A small image FSQ autoencoder, trained from scratch.
Model: 9.08M parameters, 48-pixel images, encoder norm rmsnorm, encoder activation swiglu, encoder patch size [2, 2], encoder depths [2, 5, 5], encoder widths [80, 160, 320], decoder norm groupnorm, decoder activation relu, decoder widths [64, 128, 192, 256].
Data: 155796 training examples, 6.7 epochs.
Rows from block 11 of the encoder of a small image FSQ autoencoder, named by matrix and row number. Rows with one number belong to one neuron. Each number is 500 + 25 x the weight over its row's rms, rounded and kept within 0 to 999. All counts start at 0. Numbers have three digits each. After the name is the row's rms in percent of the matrix's.
Before each neuron's rows are labels from the 100 images, of 14976, where the neuron reaches its largest size: "top examples" is what is common among them; "peak at" is the part of the image that holds the peak. Only what is clearly more common there than usual is listed. The data: photos of plants, animals and fungi (iNaturalist). In brackets: how many of the 100.
# gate: MLP gate (encoder.blocks.11.mlp.gate.weight, 848x320), inputs 64-127
# fc1: MLP up (encoder.blocks.11.mlp.fc1.weight, 848x320), inputs 64-127
# fc2: MLP down (encoder.blocks.11.mlp.fc2.weight, 320x848, transposed), outputs 64-127

top examples: phylum Arthropoda (62); class Insecta (60)
peak at: bottom centre (29)
gate.10 107:463530503523486494470517461523497491497481485494508495504513509519457496520480496450487515485542492398468481509510548506513508528509458523495501500514513479529484497552533478503534497539520495
fc1.10 100:492480526447523483475506487487469522514518502527488496504514495482528481461531511522537526483447471542493460500497462472485460463507467504484479502493437502488495533547511511526497502473518492
fc2.10 104:498524497483536486521502497480502476495482476507512516504500484486485512510495471467526482551495511491499436490520521510544526498517507473478467467464522492457478523515465543525518465433492433

top examples: phylum Arthropoda (69); class Insecta (65)
peak at: bottom centre (52); bottom left (30)
gate.418 103:465454468510483480478489466496492503577549510486477481453496490508520456527449484476483536513521483554471532526527527507528512518518535526513497515510500487508524495527486472545489501486488517
fc1.418 100:512486429490492501494491478460512495474468480482515523559493531536465471504499503510445479513481530505533491528495483495492501510524477523512479512487499542532520495492518465504569480525481469
fc2.418 106:482503491523482553497471489531484514515507469521496455518523535509503525516498540480485525474503519515493498491482501522531508500444495533504515490521462484551493480547497503525528480482535525

top examples: class Aves (85)
peak at: bottom right (45); middle right (28)
gate.159 102:551476502525527522518525507523491464502505542481480472450487491466481485567514488461506495520490492493523557484516490510497473477458546449493523507507491486520505500499487493537539495477518521
fc1.159 100:510498503550518542435512467424503469498493474500480554465495495525512490532485543531460497514500544567490541473501483484533501501481498503514467508508473492495492522481471528511496487528505480
fc2.159 094:498508488526460546515517486517482502544497467481509495506507453499536525575534483461530566518509525502451464472493518521512500515492467502506495483473506477510516539481460496527513496484512477

top examples: class Aves (88)
peak at: bottom left (60)
gate.723 092:545482476505530484520493498497508504492457527493485490492498500478491504492505489465473514499556500506523498532478478502528519522508504523493519493532482554503507516496545491484521466521461444
fc1.723 097:453517490476494464447543498481527495519522496530514511520548512502505491532529487522500483492451482485466496492494490535489514529497475523536510503511462472445500484495552480501512502474514477
fc2.723 096:530526483517485450513521465516506487494445494498488501472487509474516581519462507459532532496448491500504470566492490489517478478498463515510473498493483476502520527482523542496513449507498521

top examples: phylum Arthropoda (67); class Insecta (66)
peak at: bottom left (32)
gate.672 099:468509531521483505500495523523452475505456494510512513531499464521490462518532512477514463523560515476523553474504522540562537530493497525478524503506487490490484485470536555488527474504527467
fc1.672 102:517531542513478484538508518515493477504540492521514490498510495500469535514504498472494465525471498447505535507566572493533501545472509474514480489490536493470510468510505518471516518493500500
fc2.672 099:491506486512488506497494486474514491484521492503494500477514495496527508510504514545508469477533486489515517496518490513511571500475499527529497511506519445485481521499520523536503482515499490

top examples: phylum Arthropoda (64); class Insecta (63)
peak at: bottom centre (28); bottom right (27)
gate.215 084:500496501530489500513513490506490506527517496486484464485481447497474514534488467503503522470533499592485512506501495464477505503473451466512484530499457446505500549517517467528509514510513511
fc1.215 089:469476425527478509509492501512505488502499506508457479543479499511521483476503501449461518540507486511519503492518471522450480515517506533480503515485463496490516461490501521534488528480435477
fc2.215 091:517548490506529462462508508521460492516510463508500504538489473449490505521486498436511516548515524494486459487471531496466465518475483494488531496457543462522449512501498519484491497486481478

top examples: phylum Arthropoda (61)
peak at: middle right (27)
gate.294 107:536510483524505472546451445541519478502503457483532531502476491515478500522481548520472541543561531449501517499547531493472506484531517536473457530504505478494503482462544493503493494493454511
fc1.294 103:514557459525498499509483518529512455514505493481474476484515491526463473522506533477490507546547525528481521501536501534522511432520507527480479523486482485486473492506520506533521484531498506
fc2.294 100:460497536536478558503457523509504480517505502526506515556518485486513466510453536488513498486530552484451487521508528495541500524493490469524534512503468509531496510517511528510514489485487477

top examples: order Charadriiformes (30)
peak at: top right (33); top centre (33)
gate.318 071:502547507489497516457485481535471489489488509539483485487531505568471507450471483492506532507486503514517516498515422539440500512521498491481503514540529488490481487501520518508537518496437507
fc1.318 074:489476543506512481510498487521482502522461487501494503541492517494523505546509507443495423487508484469487536495484526474487510445508521534472514480508490537508511511538489506513445522492501490
fc2.318 075:492539476507478504479488519530479535478485504499457518526499475493521564479459508477520516507506497522499506502490490473490488477458484532521497473537481493529518501510496539517450493469524480

top examples: phylum Chordata (93); class Aves (89)
peak at: bottom left (45)
gate.410 097:502527546479498503507526492535522492482510526494509457521496509474542500446506499420475472512469468508503469509493472487506490458505465529482515530493479499508489485527477488478505472544486533
fc1.410 098:505487475484470528491451522530534505498517518489500460524465466459531519475495500468497494515489471543456508488491486494493493501489498501510487523471450486520492482522498492500462476520504511
fc2.410 093:487472530467496489504511491470483544521505504517496546554471508509514514471439493529541502503503452505500494518471471455483492461505503482507518488500432494524560492444529458517508510519495537

top examples: phylum Tracheophyta (34); kingdom Plantae (34)
peak at: top centre (42)
gate.84 102:490495517510494495446516532516535494455515494500508509568495513501535520519523520524527474532534513535517562526464489497532514471479481500528466463474424503519489499480502509568518482514477523
fc1.84 107:515505522504513500457492453564487488532484500559499467509475521488488497516506507488484534521499487470500443436514474508479503490472479509489499515481510498498478542558530514495506515519504522
fc2.84 100:489470507491480505491516513488468517488513502509520496522442512506531515473455500554515528440515467491499487507487469449441477500494527499487540530507489502519510473471536473488529532534513549

top examples: phylum Chordata (92); class Aves (90); order Accipitriformes (29)
peak at: bottom centre (34); centre (30)
gate.11 090:489530527476493511523498523508507492494486507491494508494496531514515456484510532431504457509502447474495529480537520482437491448496464505521508524461542471499494485528523501478515494518523544
fc1.11 093:513518511501523510490487494516507484520551528470476491485503547505524480507447498478482486514481493518492526501541501490502496495443510521510435497471538502514518491516469509545538478540492495
fc2.11 084:507506520471526514485488522448553509481518487476473519492486530495485484497483495537469495532505447522527502509508459492491511488468544512494480535523450473514523532483513493504506485526507489

top examples: order Lepidoptera (32)
peak at: bottom right (54)
gate.95 099:543486473492527500486507529513514530506514512498496465495511497516496458503505424499512519530498458423543512510503479494507484510510539497517464507493496528486489533501453485500486518496457488
fc1.95 100:495512450519510468518513514513516526482489498464446514545531499496482486537511452490501530528498494443512533493524540487506479537487545473484474503474506533495495503489436480489502522493492515
fc2.95 100:470504527518495511485477506509474480543470515495532489549496462471516414448475478520495520542506500510496524500517502471518513530526535503501540542470485475494511514498489507541540491499459495

top examples: phylum Chordata (96); class Aves (93)
peak at: bottom right (44)
gate.334 107:495490485495513478530475517510529549488479512500475464490522478458530498462516500459531483504500444484489460519459474499536480512504484497481466518501543503505472494516482523491470484546496478
fc1.334 103:501547481473487503502514464516512489507496507540504523505531547529509524512522519495494489505503465462534504499514487493492537494496494518521518441508493481505488540495562455459510507479511496
fc2.334 113:526499499512525494489486481548490484477520502497537471481536469481514562570505508455478477502492545498502457534518500539521491507513457508480481460469566505492454523521451540506465462468516510

top examples: order Charadriiformes (25)
peak at: top left (34)
gate.594 093:500488525489493484504481507506517510516493489464476513483522492483484531489490483481483499493489537498457523508488487504536503507493497478504510492456485520468503468484523517467509485537484498
fc1.594 093:504533506495478530513525527472472502497465514486498516428489527519518524466487503501507511490491545489491481477474492508460478467494463464472510530517545473532494512552489509465522494533513510
fc2.594 097:498485498479493488497487519453533532508503519533488498479460511512488504495525489517443492500517521491488511433502486493485490467506503492481488549512469564523543475458471471507470537489499523

top examples: phylum Arthropoda (60)
peak at: centre (27)
gate.320 090:523510478529477495514513515516530474516518519462484530486507448507479515524512528542442469526541522443485511495500491489499513503507440557515454504516499468510507518533475478529509503518536508
fc1.320 091:500489508515492489470462473464505492512495496526504525455512525493536499510510512518494522493461493560518487525497483515505513497495501483505515504502489548536479502468434514501487480506504490
fc2.320 086:488489459549536496497506475484518491508521452472455510520502486453491543541498474446493471519501511516492509467471498490477500550471481522470489484494512485504477485510514513469530501526507504

top examples: class Insecta (61); phylum Arthropoda (61); order Lepidoptera (32)
peak at: bottom left (35)
gate.119 074:523512548503483535504480551537496482500540512475552506515503506493529494523468538473495527511462474458472504500473527512529510516496521521490529528493493480504507487474495527513490494494495493
fc1.119 079:489507471499470474514496532525461480527476476528508517523462502517488486505487513513515517489503534496472491500504477516480491519534473510519533460499525477511524530491466522499497511489513485
fc2.119 079:489471460512493512464478470494512502430492478504531474522473503540514453523543482499524517515477498523493474510485532452468473494529503434507512514505499519503499493497484503502516491507499514

top examples: phylum Chordata (94); class Aves (92); order Accipitriformes (27)
peak at: bottom right (63)
gate.475 109:478489536471480540518525557513538540514524548486519484483477534480476523489504513465520507481497444482499527520484474528524458509491556502496527527493495489523529477524487515499495479488490528
fc1.475 108:509457469473501476448517570529519506518467530500506498508466536477532482476532493468476540496482476517549491504505487523460444473509522501457515499495525509515522468518527520522529493515471512
fc2.475 104:551499533501526458518491500463523523521452517491484508476494547510530473457497478543485477474470478482501548528502474528521513477535537537492491541484480496478511486492498503517503504529481491