python train.py --model="image FSQ autoencoder" --dataset="photos of plants, animals and fungi (iNaturalist)" --train_examples=155796 --image_size=48 --crop_scale_min=1 --horizontal_flip=true --color_jitter=0.1 --bottleneck="fsq" --downsampling_factor=8 --encoder_arch="convnext_v2" --encoder_isotropic=false --encoder_norm="rmsnorm" --encoder_activation="swiglu" --encoder_mlp_ratio=2.67 --encoder_layer_scale_init=0.01 --encoder_inner_norm=false --encoder_drop_path=0.05 --encoder_patch_size=[2, 2] --encoder_depths=[2, 5, 5] --encoder_widths=[80, 160, 320] --encoder_kernel_size=7 --loss="mse" --latent_channels=4 --decoder_norm="groupnorm" --decoder_activation="relu" --decoder_weight_standardization=true --decoder_widths=[64, 128, 192, 256] --decoder_blocks_per_level=3 --decoder_block="plain" --decoder_attention=false --decoder_upsampling="nearest_conv" --levels=5 --init="trunc_normal_002" --residual_init="none" --optimizer="cautious_adamw" --learning_rate=0.00079 --beta1=0.95 --beta2=0.98 --eps=1e-06 --max_steps=8200 --batch_size=128 --epochs=6.7 --lr_schedule="cosine" --final_lr_fraction=0.1 --warmup_steps=1640 --weight_decay=0.1
Rows from block 1 of the decoder of a small image FSQ autoencoder, named by matrix and row number. Each number is 500 + 40 x the weight over its row's rms, rounded and kept within 0 to 999. All counts start at 0. Numbers have three digits each. After the name is the row's rms in percent of the matrix's.
After each channel's rows are labels from the 100 images, of 14976, where the channel reaches its highest value: "responds to" is what is common among them. Only what is clearly more common there than usual is listed. The data: photos of plants, animals and fungi (iNaturalist).
# conv: 3x3 conv (decoder.mid.1.conv.weight, 256x256x3x3, standardized in use, each kernel summed), inputs 0-85

conv.68 085:443467492523452552434520494520524479522478454489492444448486484536497484499497454550475481452461480476514501555539447526555524475516449450495566464535497446443432500459494551484492386519493473376520481476452484449460510505539447528509470488501549493489506472
responds to: class Insecta; phylum Arthropoda; order Lepidoptera

conv.172 130:518469469517523527423492498485559495549539537519513493507535520533503596524501495543489460500502528482470426507506573496475438497462517524562569495502550459451456525455508519483476532522503457469422503537500558472540497442562512452434508552607492449506504519
responds to: phylum Arthropoda

conv.86 079:474494490527492594458502486477438532501495513518489511457532463547511557528474434490519477447478470568447500478593455518538505471506460510481527476475477466565530412476504467500516413423579469456522451452459461529408546483499471509480457501421527520476594470
responds to: class Insecta; phylum Arthropoda; order Lepidoptera

conv.144 149:486606524445491542546509483456473470504486528477484514468664476473480477530524503481512507533483488515525504531553517469489530497504481497512492452506507487508434726552408514502492504490518472500464450510500529545463471573535492522451469467496500484435486446
responds to: order Passeriformes

conv.243 088:491459517495455540486569535506455411519408516562502482451413487537487498448462483523497482499421543536498527479513460418419496481452506580447486493485449512554498520438557525532480451465487504469522479505439467545475470517495469518555469445430493529466478487
responds to: order Lepidoptera

conv.88 088:453457480487553553488520498538497514482448550493499443465446447465486445464507542527535526496417490540450582551567476571518523421457464436432539489529468473518556454509512490512500453448538479539448492468485435601518532468451521513491477474437560439518558528
responds to: phylum Arthropoda; class Insecta

conv.132 097:540403510489502443494531593503499528476523583489539537505365498490540500524512526507509437553542511544499482479334511468554422552542543502494486509400542585452532490497499525526565564510429526615405520534491495535531495495483502509492568493522483500497442546
responds to: class Aves

conv.75 084:489487523575571513512481526558495542490471460508490487499458519493477477467509491487497472474486460487427458509545489505455507397455526464502532554567470484506486466491411479429520452473528480487460451509519455557490481491539549515480552471548437498520548552
responds to: phylum Arthropoda; class Insecta

conv.78 088:485468382475451480485525487456502561491506550521522451552512499498507490554539578457530540563532464449525513457416475474515509546549571487514421520472442515369511580508465492539492571539427555550531509523493492489509478541455484463498534534483446495462426483
responds to: class Aves

conv.57 082:465535505564516569543560537530534451534448484531515535533485466486389553460432484466501552486463549482472484509539469469471531459385474506529588500513552473532507526469520509498477483506538452498514476511521497525472474507552419540524515505576466511527494505
responds to: phylum Arthropoda

conv.108 104:462476434491471474469450515489510500464517538455491459450497588497516518518494447474569543511475495502514464506440478522512511500512519547445523514477443564532561265523541422548518526447475507558534490446554456438472514396490480468533415488393504475512523537
responds to: order Passeriformes

conv.55 157:487518424513513580477523512531536481590479462526561473517530498562506563523452525536545524501505501467493493507455531474480487477457470536553546514525503482406570578496540551561462541544501503499559485516529579509541494516632460534527548589516450500579443499
responds to: phylum Chordata; class Aves

conv.51 151:486488431519509585493532525527508487546446506535539470494476452574508535502461497505540503456489480473488470503466489484511525463446457530518518535531503471380603550520529535584510495478493521495610489523501563492511462509632467548564549546429462504590463493
responds to: class Aves

conv.192 083:531411487457487527467511476457481458541413511449496528489531461534498505436507448489476495497430535453521474541485459481449498488387501466468537495493491484539465479525524466500422487492432539490476477537447582480496514534492561518485489449586464544465558485
responds to: kingdom Plantae; phylum Tracheophyta; class Magnoliopsida

conv.177 114:458551493530486592458529530510522521526466443574525526502538493557429507509468534543551521469473525501455491515559508474490531412448426559523612507518489437481514549468483529529481462506531481424542503463458518481495487525600470617566527539534453518559468485
responds to: phylum Arthropoda; class Insecta

conv.162 091:539448495453445436498497444507490496491516514430477500539456440481588561518539516521474472564536514514530624482461520415490523570563539549502457529437501540506527471485556480533489563545457557548502503510481468458503518528494552515483511505530516532436445424
responds to: phylum Chordata; class Aves; order Charadriiformes

conv.116 128:525480458436482542424485524563528500541538501499511486451594495505448494533502494501511481505461520505494444544500474491520505502489553563405580486480455478454438464519529487529445484527482466428529466551388428459519493488443494554533489509558468469526489486
responds to: phylum Tracheophyta; kingdom Plantae

conv.184 106:498449516472470478525479574497466521481519523520526481474390481521519489514540497497524447527496459540550525467418510463507492557529573531469476504477540553520517503497525492513504554562451518551448529508398393510515481585415536532554490454519490569498436506
responds to: class Aves

conv.207 085:468419493493513523452494565478512486489521555481455531356522496506481522493533453533521480434506461450512525452454514496525503518562473573527518516474498521469383563488489491503533476484436446428383496538478532489518519444466430505510435484508492449498484497
responds to: class Aves