python train.py --model="image FSQ autoencoder" --dataset="photos of plants, animals and fungi (iNaturalist)" --train_examples=155796 --image_size=48 --crop_scale_min=1 --horizontal_flip=true --color_jitter=0.1 --bottleneck="fsq" --downsampling_factor=8 --encoder_arch="convnext_v2" --encoder_isotropic=false --encoder_norm="rmsnorm" --encoder_activation="swiglu" --encoder_mlp_ratio=2.67 --encoder_layer_scale_init=0.01 --encoder_inner_norm=false --encoder_drop_path=0.05 --encoder_patch_size=[2, 2] --encoder_depths=[2, 5, 5] --encoder_widths=[80, 160, 320] --encoder_kernel_size=7 --loss="mse" --latent_channels=4 --decoder_norm="groupnorm" --decoder_activation="relu" --decoder_weight_standardization=true --decoder_widths=[64, 128, 192, 256] --decoder_blocks_per_level=3 --decoder_block="plain" --decoder_attention=false --decoder_upsampling="nearest_conv" --levels=5 --init="trunc_normal_002" --residual_init="none" --optimizer="cautious_adamw" --lr=0.00079 --beta1=0.95 --beta2=0.98 --eps=1e-06 --steps=8200 --batch_size=128 --epochs=6.7 --lr_schedule="cosine" --final_lr_fraction=0.1 --warmup_steps=1640 --weight_decay=0.1
Rows from block 10 of the encoder of a small image FSQ autoencoder, named by matrix and row number. Rows with one number belong to one neuron. Each number is 128 + 32 x the weight over its row's rms, rounded and kept within 0 to 255. All counts start at 0. After the name is the row's rms in percent of the matrix's.
Before each neuron's rows are labels from the 100 images, of 14976, where the neuron reaches its largest size: "top examples" is what is common among them. Only what is clearly more common there than usual is listed. The data: photos of plants, animals and fungi (iNaturalist). In brackets: how many of the 100.
# gate: MLP gate (encoder.blocks.10.mlp.gate.weight, 848x320), inputs 160-319
# fc1: MLP up (encoder.blocks.10.mlp.fc1.weight, 848x320), inputs 160-319
# fc2: MLP down (encoder.blocks.10.mlp.fc2.weight, 320x848, transposed), outputs 160-319

top examples: phylum Arthropoda (61); class Insecta (60)
gate.503 081 [136  67 187 137 177 145  91 101 132  83  41 147 137 101  81 104 118 138 136 167 125 180 142 160 167 131 170 134 145 124 117 136 142 149 147  83 130 117 136  72 126 121 116 136 124  81 116 118 118 120 141 164 113 113 129 223  42 151 138 150 231 109  94  97 131  90 130 140 119 106 167 143 132 120 116 123 152 153 138 128  73 107 134 187 111  99 166 161 105  96 128  80 104 101 100 164 150 160 145 143 118  99 164 110 121 117 113 167 149 141 141 163 136 140 123 120 132 107 107 146 143 145 125 130 147 131 108 111  86  96  93 139 146 137 138 119 104 118  75  90  57 108 141  71 122 113  90 190 153 132 101  87 138 142 155 140 145 128 105 147]
fc1.503 084 [115 117 165 156 169 107 129 163 106  77  89 137 152 162 131  42 165 123 124  75 151 143 176  79  81  84 142 190 137  86 106 103 127 150 141  94 112 134 170  99 137 151 131 146 212 152 137 144 102 127  74 135  79 100 115 163  83 188  72 163 120 119  96  99 134  67 123 103  89 142 171 162 135 138 111 172 186 173 157  82  73 131 165 168 149 123 131 122 125  85 102 144  99  95  70 121 108 136 143 137  77 140 120  71  94 137 127 137 159 105 141  99 116 128 174  74 130 179 114 123 118 116  94 200 164 155 141  95  86 100 101  81 116  87  99  95 118  73  74 162 147 121 150 128 106 124  85  76  84 162 154 154 162 129 127 121 143  97 167 192]
fc2.503 082 [115 100 117 169 162 109 136 101 118 122 138 130 137 146  99 126 101 142 255 106 127  99  91 127  71 158 110 154 134  99 137  98  87 109 179 104 165 169  96 174 118  96  69 136 127 102 158  98  62  84 132  91 117 100 135 180 121 114 124 142  97 164 152  86 134 153 159 171 183  93 118  88 103 159 165 111  76  81 111 130 146 177 112 161 163 142 150 141 128 157 114  85 125 120 141 117 114 128 123 158 133 171 100 145 137 121  83 188 164 116  66 166 109 136 129 131 170 109  60 189 112 123 100 140 129 146 128 102 122 131  86  77 146 129 136 156 146 165  98  53 122 161 170 142 134  88 138 120 129 119  94 127 139  91 134 174  80 122 153 116]

top examples: phylum Chordata (95); class Aves (92); order Accipitriformes (27)
gate.163 087 [155 147 144 150 158 128 153  83 150 161 183 132 144 197 111 174 154 118 140 140 119 136 166 137  90 106  77 156 187 132 148  76 106  61  79 122 131 108 121 141 139 122 125 115 135  84 110 122  64  98 160 118 155 106 136  20 134 135 132 106 138 123 106  89 123 108 158 158 148 115 116 171 184 111  98 122 105 172 113 147  80 185 148  88  91 255 152 132  80  95 184 105 161 157 147 111 128 149 120 121  93 164 112 160 116 102 184 191 102 146 144  89 111 100 133 142 145 164 155 146 140 132 108 175 112 115 102 167 128 132 107 190 158 125 194 174 129 148 101  95 139 163  97  72  78 120 161  82 149 159 139 132 148 134 135  79  91 117 100 101]
fc1.163 088 [163 153  85 160 189  76 108 123 162  83 104  52 140 149 132 136 200  83 159 115 110 110 134 109 125 107 122 153 121 153 177 103 130 179 159 124 176  95 147 135  99 110 146  66 121 183 116 157 129 157 138 164 136 124 136 139 150 112  69 132  81 115 176 139 155 155 115 134 109 160 158 101 112 134 137 143 115 159 120 117  87 123 140 114  97 151  55 125 167  71 214 127 159 113 152 149 120 111 104 133 151 106 174 147 129  92 128  75  59 124 110 128 102  97 112  88  85 126  80 196 130 181  91  74  73 133 134 139 104 133 125  89  92  85  94 105  88 200 120  92 118 109  95 186 121 159 158 178 136 132  87 175 148  71 145  90 140 112 120  74]
fc2.163 092 [ 97 148 102 154 138 114 151 166 110 117 115 126 135 163 187  58 126  68 226  90 134 133 115 147 125 112 126  95  99 132 129 174 107 132  61  77 122 107  62 152 176 143 126 164 140 136 112  78 102 135 135 113 100  86 120 138 144 153 147 122  99 116 105 112 104 156 100 145 140  99  92  48  95 113 157 130 108 146 142  82 130  93 156 110 153 146  85 124 130 135  84 125 135 169 156 108 121 139 112 187 103  69 142 117  60 104 112 118 174 191 104  99 112 161 215 164 144 155 109 137  88 169 122 138  94  93 122  79  95 141 100 122 138 126 190 152 110 119 143 140 176 136 152 168 177 110 147  85  91  93 177 120  77 158 144 157  85 151 114 137]

top examples: phylum Chordata (94); class Aves (92)
gate.577 106 [ 98 113  95 128 141 116 210 122 164 178 143 133 120 151 114 153  94 124 117 121 125 141  85 132  87 138 183 124 173 122 133 136 171  78 109 140  93  86 129 178 105 115 108 158 178 153  64  87 141 137 159 141 214 112 150 144 112  78 118  94  37 100 142 159 153 195 118 126 121 122  71  98 165 125 111 138  96 109  82 122 160 118 109 117 121 202 183 128  98  45 106 161 158 130 152 100 101 117 121 107 116  76 134 136 148 139 166 145  53 128 101 111 138 106 138 156 129 112 143 143 165 168 156 124 153  51  89 137 104 130  90 156 135 137 103 164 163 165 178 142 150 114 109 139  98 145 110  88 147 115 135  92 113 205 136 132 136  99 121  64]
fc1.577 116 [169 138 108 146 119  92 118 101 153  85 106 114 103 154 161 108 119 134  87 110 106 160 117  87 134  74 169  98 102 161 116 124  60 174 167 126 136 107  99 119 124  65 102  87  82 147 154 152 129 156  99 142 113 102  80  61  98 129 159  84 159 182 194  92 100 117 151 147 138 164 143  80 142 135  89 124 185  99 110  84  63 160 193 138 110 155 124 139 138 134 194 117 127 123 137 132 105 111 125 207 179 137 157 136 130  71 178 133 140 135 131 115 127 111 124 141 144 159  90  73 165 191  69 137 129 206 151 120  96 135 173 105  86 166  87 104 122 107  88 168 154 149 120  71 123 117 130 173  71 113 146 157  93 117  78 100 136 131  81 133]
fc2.577 127 [118 112 125 116 142 116 134 151 137 124 129 106 136 143 165 107 135 139 137  90 177 129 162 114 161 122 121  97 126 206 171 118 161 117 123 149 119 154  51  98 153 128  80 148 114 136 180 160  87 113 113 164 115  50 123 154  84 125 131 198 114 104 166 166  84 144 114 207 127 127 125  84  88 144 157 159  72 114 136 135 145  93 144  95  55 159  88 177 143 153 101  43 142 178 135  92 144 202 128 171  85  91 126 119 153 114 132 155 180 127  98 176 103 106 126  86 122 157 112 172 130 148 118 103  97 152 151 117 117 185 113  70  82 115 131 115 123 147 130 128 153 121 123 137 141 150 157 148  99 139 108 123 150 127 172 175 112 143 132 179]

top examples: phylum Chordata (92); class Aves (89); order Passeriformes (57)
gate.285 117 [156 137 131 126 135 139 146 135 164 104 125 179 134 131  90 129 176 116 136 139 132 135 126 156 156 141  69 126  97  79 127 135 187  60 117 165 116 170 134 132 121 100  89 156 117  81  79 153 151  62 137  65  90 191 137  95 131 171 158 169 103 133 160 159 103 155 124 133  67 130 114 135  39 133 156  91 138 135 165 189 112  93 142 136 145 100  94 140 138 113 115 106 174 144 123 149 169 132 138 101 131 152 134 131 150  72 118 103 188  66 153 178 170 147  52  59 110 198  79  88 132 131 160 101 130 121 123 104 116 164 120 103 125 133 142 133 146 169 149  46 123 112 146 135 144 152 114 126 177 139 135 104  78 108 134 131  87 152 131  61]
fc1.285 107 [166 142 139 139 141 139  95 140  90 142  98 151 137  95 163 124 183 124 119 146 113 164  49 142  97 109 114 118  81 138 155 129 138 150 126 113 138 128 148 115 109 120 128 100 105  78 106 120 144 136 161 123 143  87 142  96 152 134 103 148  93 108  62 108 165 102  52  88 137 120  62 118 105  89 111 106 105 101 130 132 154 101  44 125 129 127 150 160 105 115  81 114 135 119 103 146 166 182 148 178 114 128 149 153  75 126 116 255 144 155 153 165 102  95 132 112 134 133 165 134  17  87 111 161 152  86 155 179 130 136 132 142 125 146  92 124 131  53 190 131 183 141 150 103 146 144 121 102 105 124 142 111 119 106 123 129 148 162  76 151]
fc2.285 119 [110 152 117 103 123 100 131 156 180 125 102  80 151 115 162 113 109 107 255  49 130 167 111 177 153  91 188 138 118 109  88 135 143 153  87 152  81 116 114 134 108 113 177 135 115 114 114  98 103 135 149 126 124 138 118  92 128 194 122  91 157 132 169 146 146 135  97 143 157   2 154  96 155 139 148 139 107  75 121 162 102 116 116 161 144 161  81 127 164 122  82 161  81 160 118 116 120 129 111 132 169 124 133 131 108 150   0 114 158 147 119 164 166 111 130 151 101 146  71 142 115 137 149 166 102 142 161 124 119 133 143 124 128 115 219 107 114 168 131 127 172 116 118 119 165  61 138  69 130  99 154  89  73 134 118 136  81 122  76  80]

top examples: phylum Arthropoda (69); class Insecta (66)
gate.628 087 [ 75 136 145 111 105 109 175 102 153 168  91 143 142 201  90 132 164  95 114  93 157 173 106 173 119 138 206 107 143  95  91 164  95 201 172 149 156 164 132 103 168 105 139 165 118 112  89 119 153 106 108  94 101 134  81 134 188 122 108 120 121 150 170 154 165 118  78 213 172 135 125 105 112 161 162 119 114 105  43 155 193 124 130 101 176 141 144  63  91 113 102 145 165 170 120 112 142 106  76 128 124 134 141 119 106 153 119  79 139 143 155 108 145 112  91  63 137 119 121 173 116 155 165 110 109 162 140  92 126 132 119 150 140 132 118 133 174 138 161  65  51 149  90 105 156 102 183 139 110 132 113 165  92 113  99 171 170 142 134  98]
fc1.628 089 [124 120 118  90 144 125 104 105 177 160 137 113  77 177 134 109 122 181  97 116  80 118 138 162  61  98 179 100 139  98  84 163 146 180 107 129  90 122 127  87 185 138 170 139 118 170 143 149 119 118 126 131 146  97 137 145 102  79 127 141 185 127  94 156 173 103 160  88 126 100  44 154 108 106  83  88 118 149  48 137 152 160  93 152 116 129 127  95  73 123  88 152 173 108 116 134 101 109 135 163 140 198 104 167 155 109 105 116 104 175 192 108 159 134 159 173 173 143 216 159 166  84 111  87  94 152 119 150 146 114  82 141 121  80 134  84  74  92 189 104 111 110 140 140 195 132 138 188 185  72 169 148  82 132 133  79 148 175  71 140]
fc2.628 086 [165 125 123 136  65 117 112 165 177 162 113 112 113 147 121 118 136 100 158 130 138 158  59  80 117 123 103 118 189 140 101 186 187 112 113  81 118  92 176 114 111  98 103  87 167  80 104 140 112 110 139 152 171  82 108 102 158 137 130 134 144 106 173 128 127 121  71 112 163  79 112 131 124 118  79 143 162 103 186 150 145  78 175 108 127 173  84 112 122 106  93 103 193 127 140 132  73 106 151 106  84 177 187 139 135 127 111  99 138 118  97  88 163 159 127  94 142 179 134  94 184 119 110 165  81 115 131 110 165 210 222 181 118 126 107 112  91  84 102 224  98 141  98 100 110 140 119 112 121 177 154 172 143 144 104  74 114 121  76  41]

top examples: phylum Chordata (95); class Aves (93)
gate.99 090 [177 134 107 161 134 159  68 108 149 129 146  99  94  78 102 135 131 146  93 180 126 102  53  89 178 151  78  95 207  98 133 120 144 137 118 150  98 175 134 136 126 117  86 190 114 185 140 155 152 156 140 103  47 137  98  57 124 166 133 145  59  54  74 130 182 155 146 149  91 108 123  46 142 129 118 170 157  98  98 116 124 114 135 104  99 179 132  96 155  93 134  99  99 142 125  83 124 161 157 108  97 141 114 153 115  98 143 211 133 192 138 113 166  94 100 131 197 111  73 131 147 135 106  78 171  99 147 114 101  93 154 141 104 141 166 132 131  76 182 126 125 110 140 115  96 149 143 163 157 186 119 100 177  89 111 113 160 126  99 104]
fc1.99 095 [109 147 142  81 103 140 130  54 143  92  98 119 106  73  99 108 146 115 135 133 138 165 158 131 106 133 132 143 130 121 107  95  64 157 148 136 116 132 126 140  69 132 183 171 140 136  58 110 128 123 137  86 176 111 152 146 129 142 160 131 167 150 176  94 104  94 149 137  75 137 173 156 146 143 131 126  93 124 154 123 126 140 126 177 144 123  89 169 157  30  96 118 159 113  99 208 125  84 195 158 117 143 173 151 156 123 114 125 161 108 138 163  92 134 124 173 101 108  88 108 126 141 165 159 151 147  90 113 132  77  87 150 135 122 130 147 157 163  99 124 163 113 227 162 145 145 118 111 113 144 160 176 125  83  82 169  86 119 128 157]
fc2.99 086 [160 190  87  87 158 103 189 169 115  96 117 170 191 178 122 133 108 191  59 191 114  92 119 109 144 105 119  68 110 126 124 124 151 109 170 113 180 159  97 151 108 135 107 109 120  96 114 133 142 131 123 197 176 124 114 147  60 196 118 100 113 160 144 123 124 149 130 145 131 220 101 134 111 131 131  91 165 133 134 121 127 122 117 137 145 163 104 163 130  96 140 138 104 155 120 131 114 163 155 158 163 120 151 129 140 171 124  68  97 121 159 203 176  89  94 133 110 128 118 122 145  99 156 143 152 164  99 126 165 149 152 173 127 156 221 107 122 140 160 148 205 159  90 144 123  27 123 159 103 141 105 124 125 145 122  90 160  78  89 143]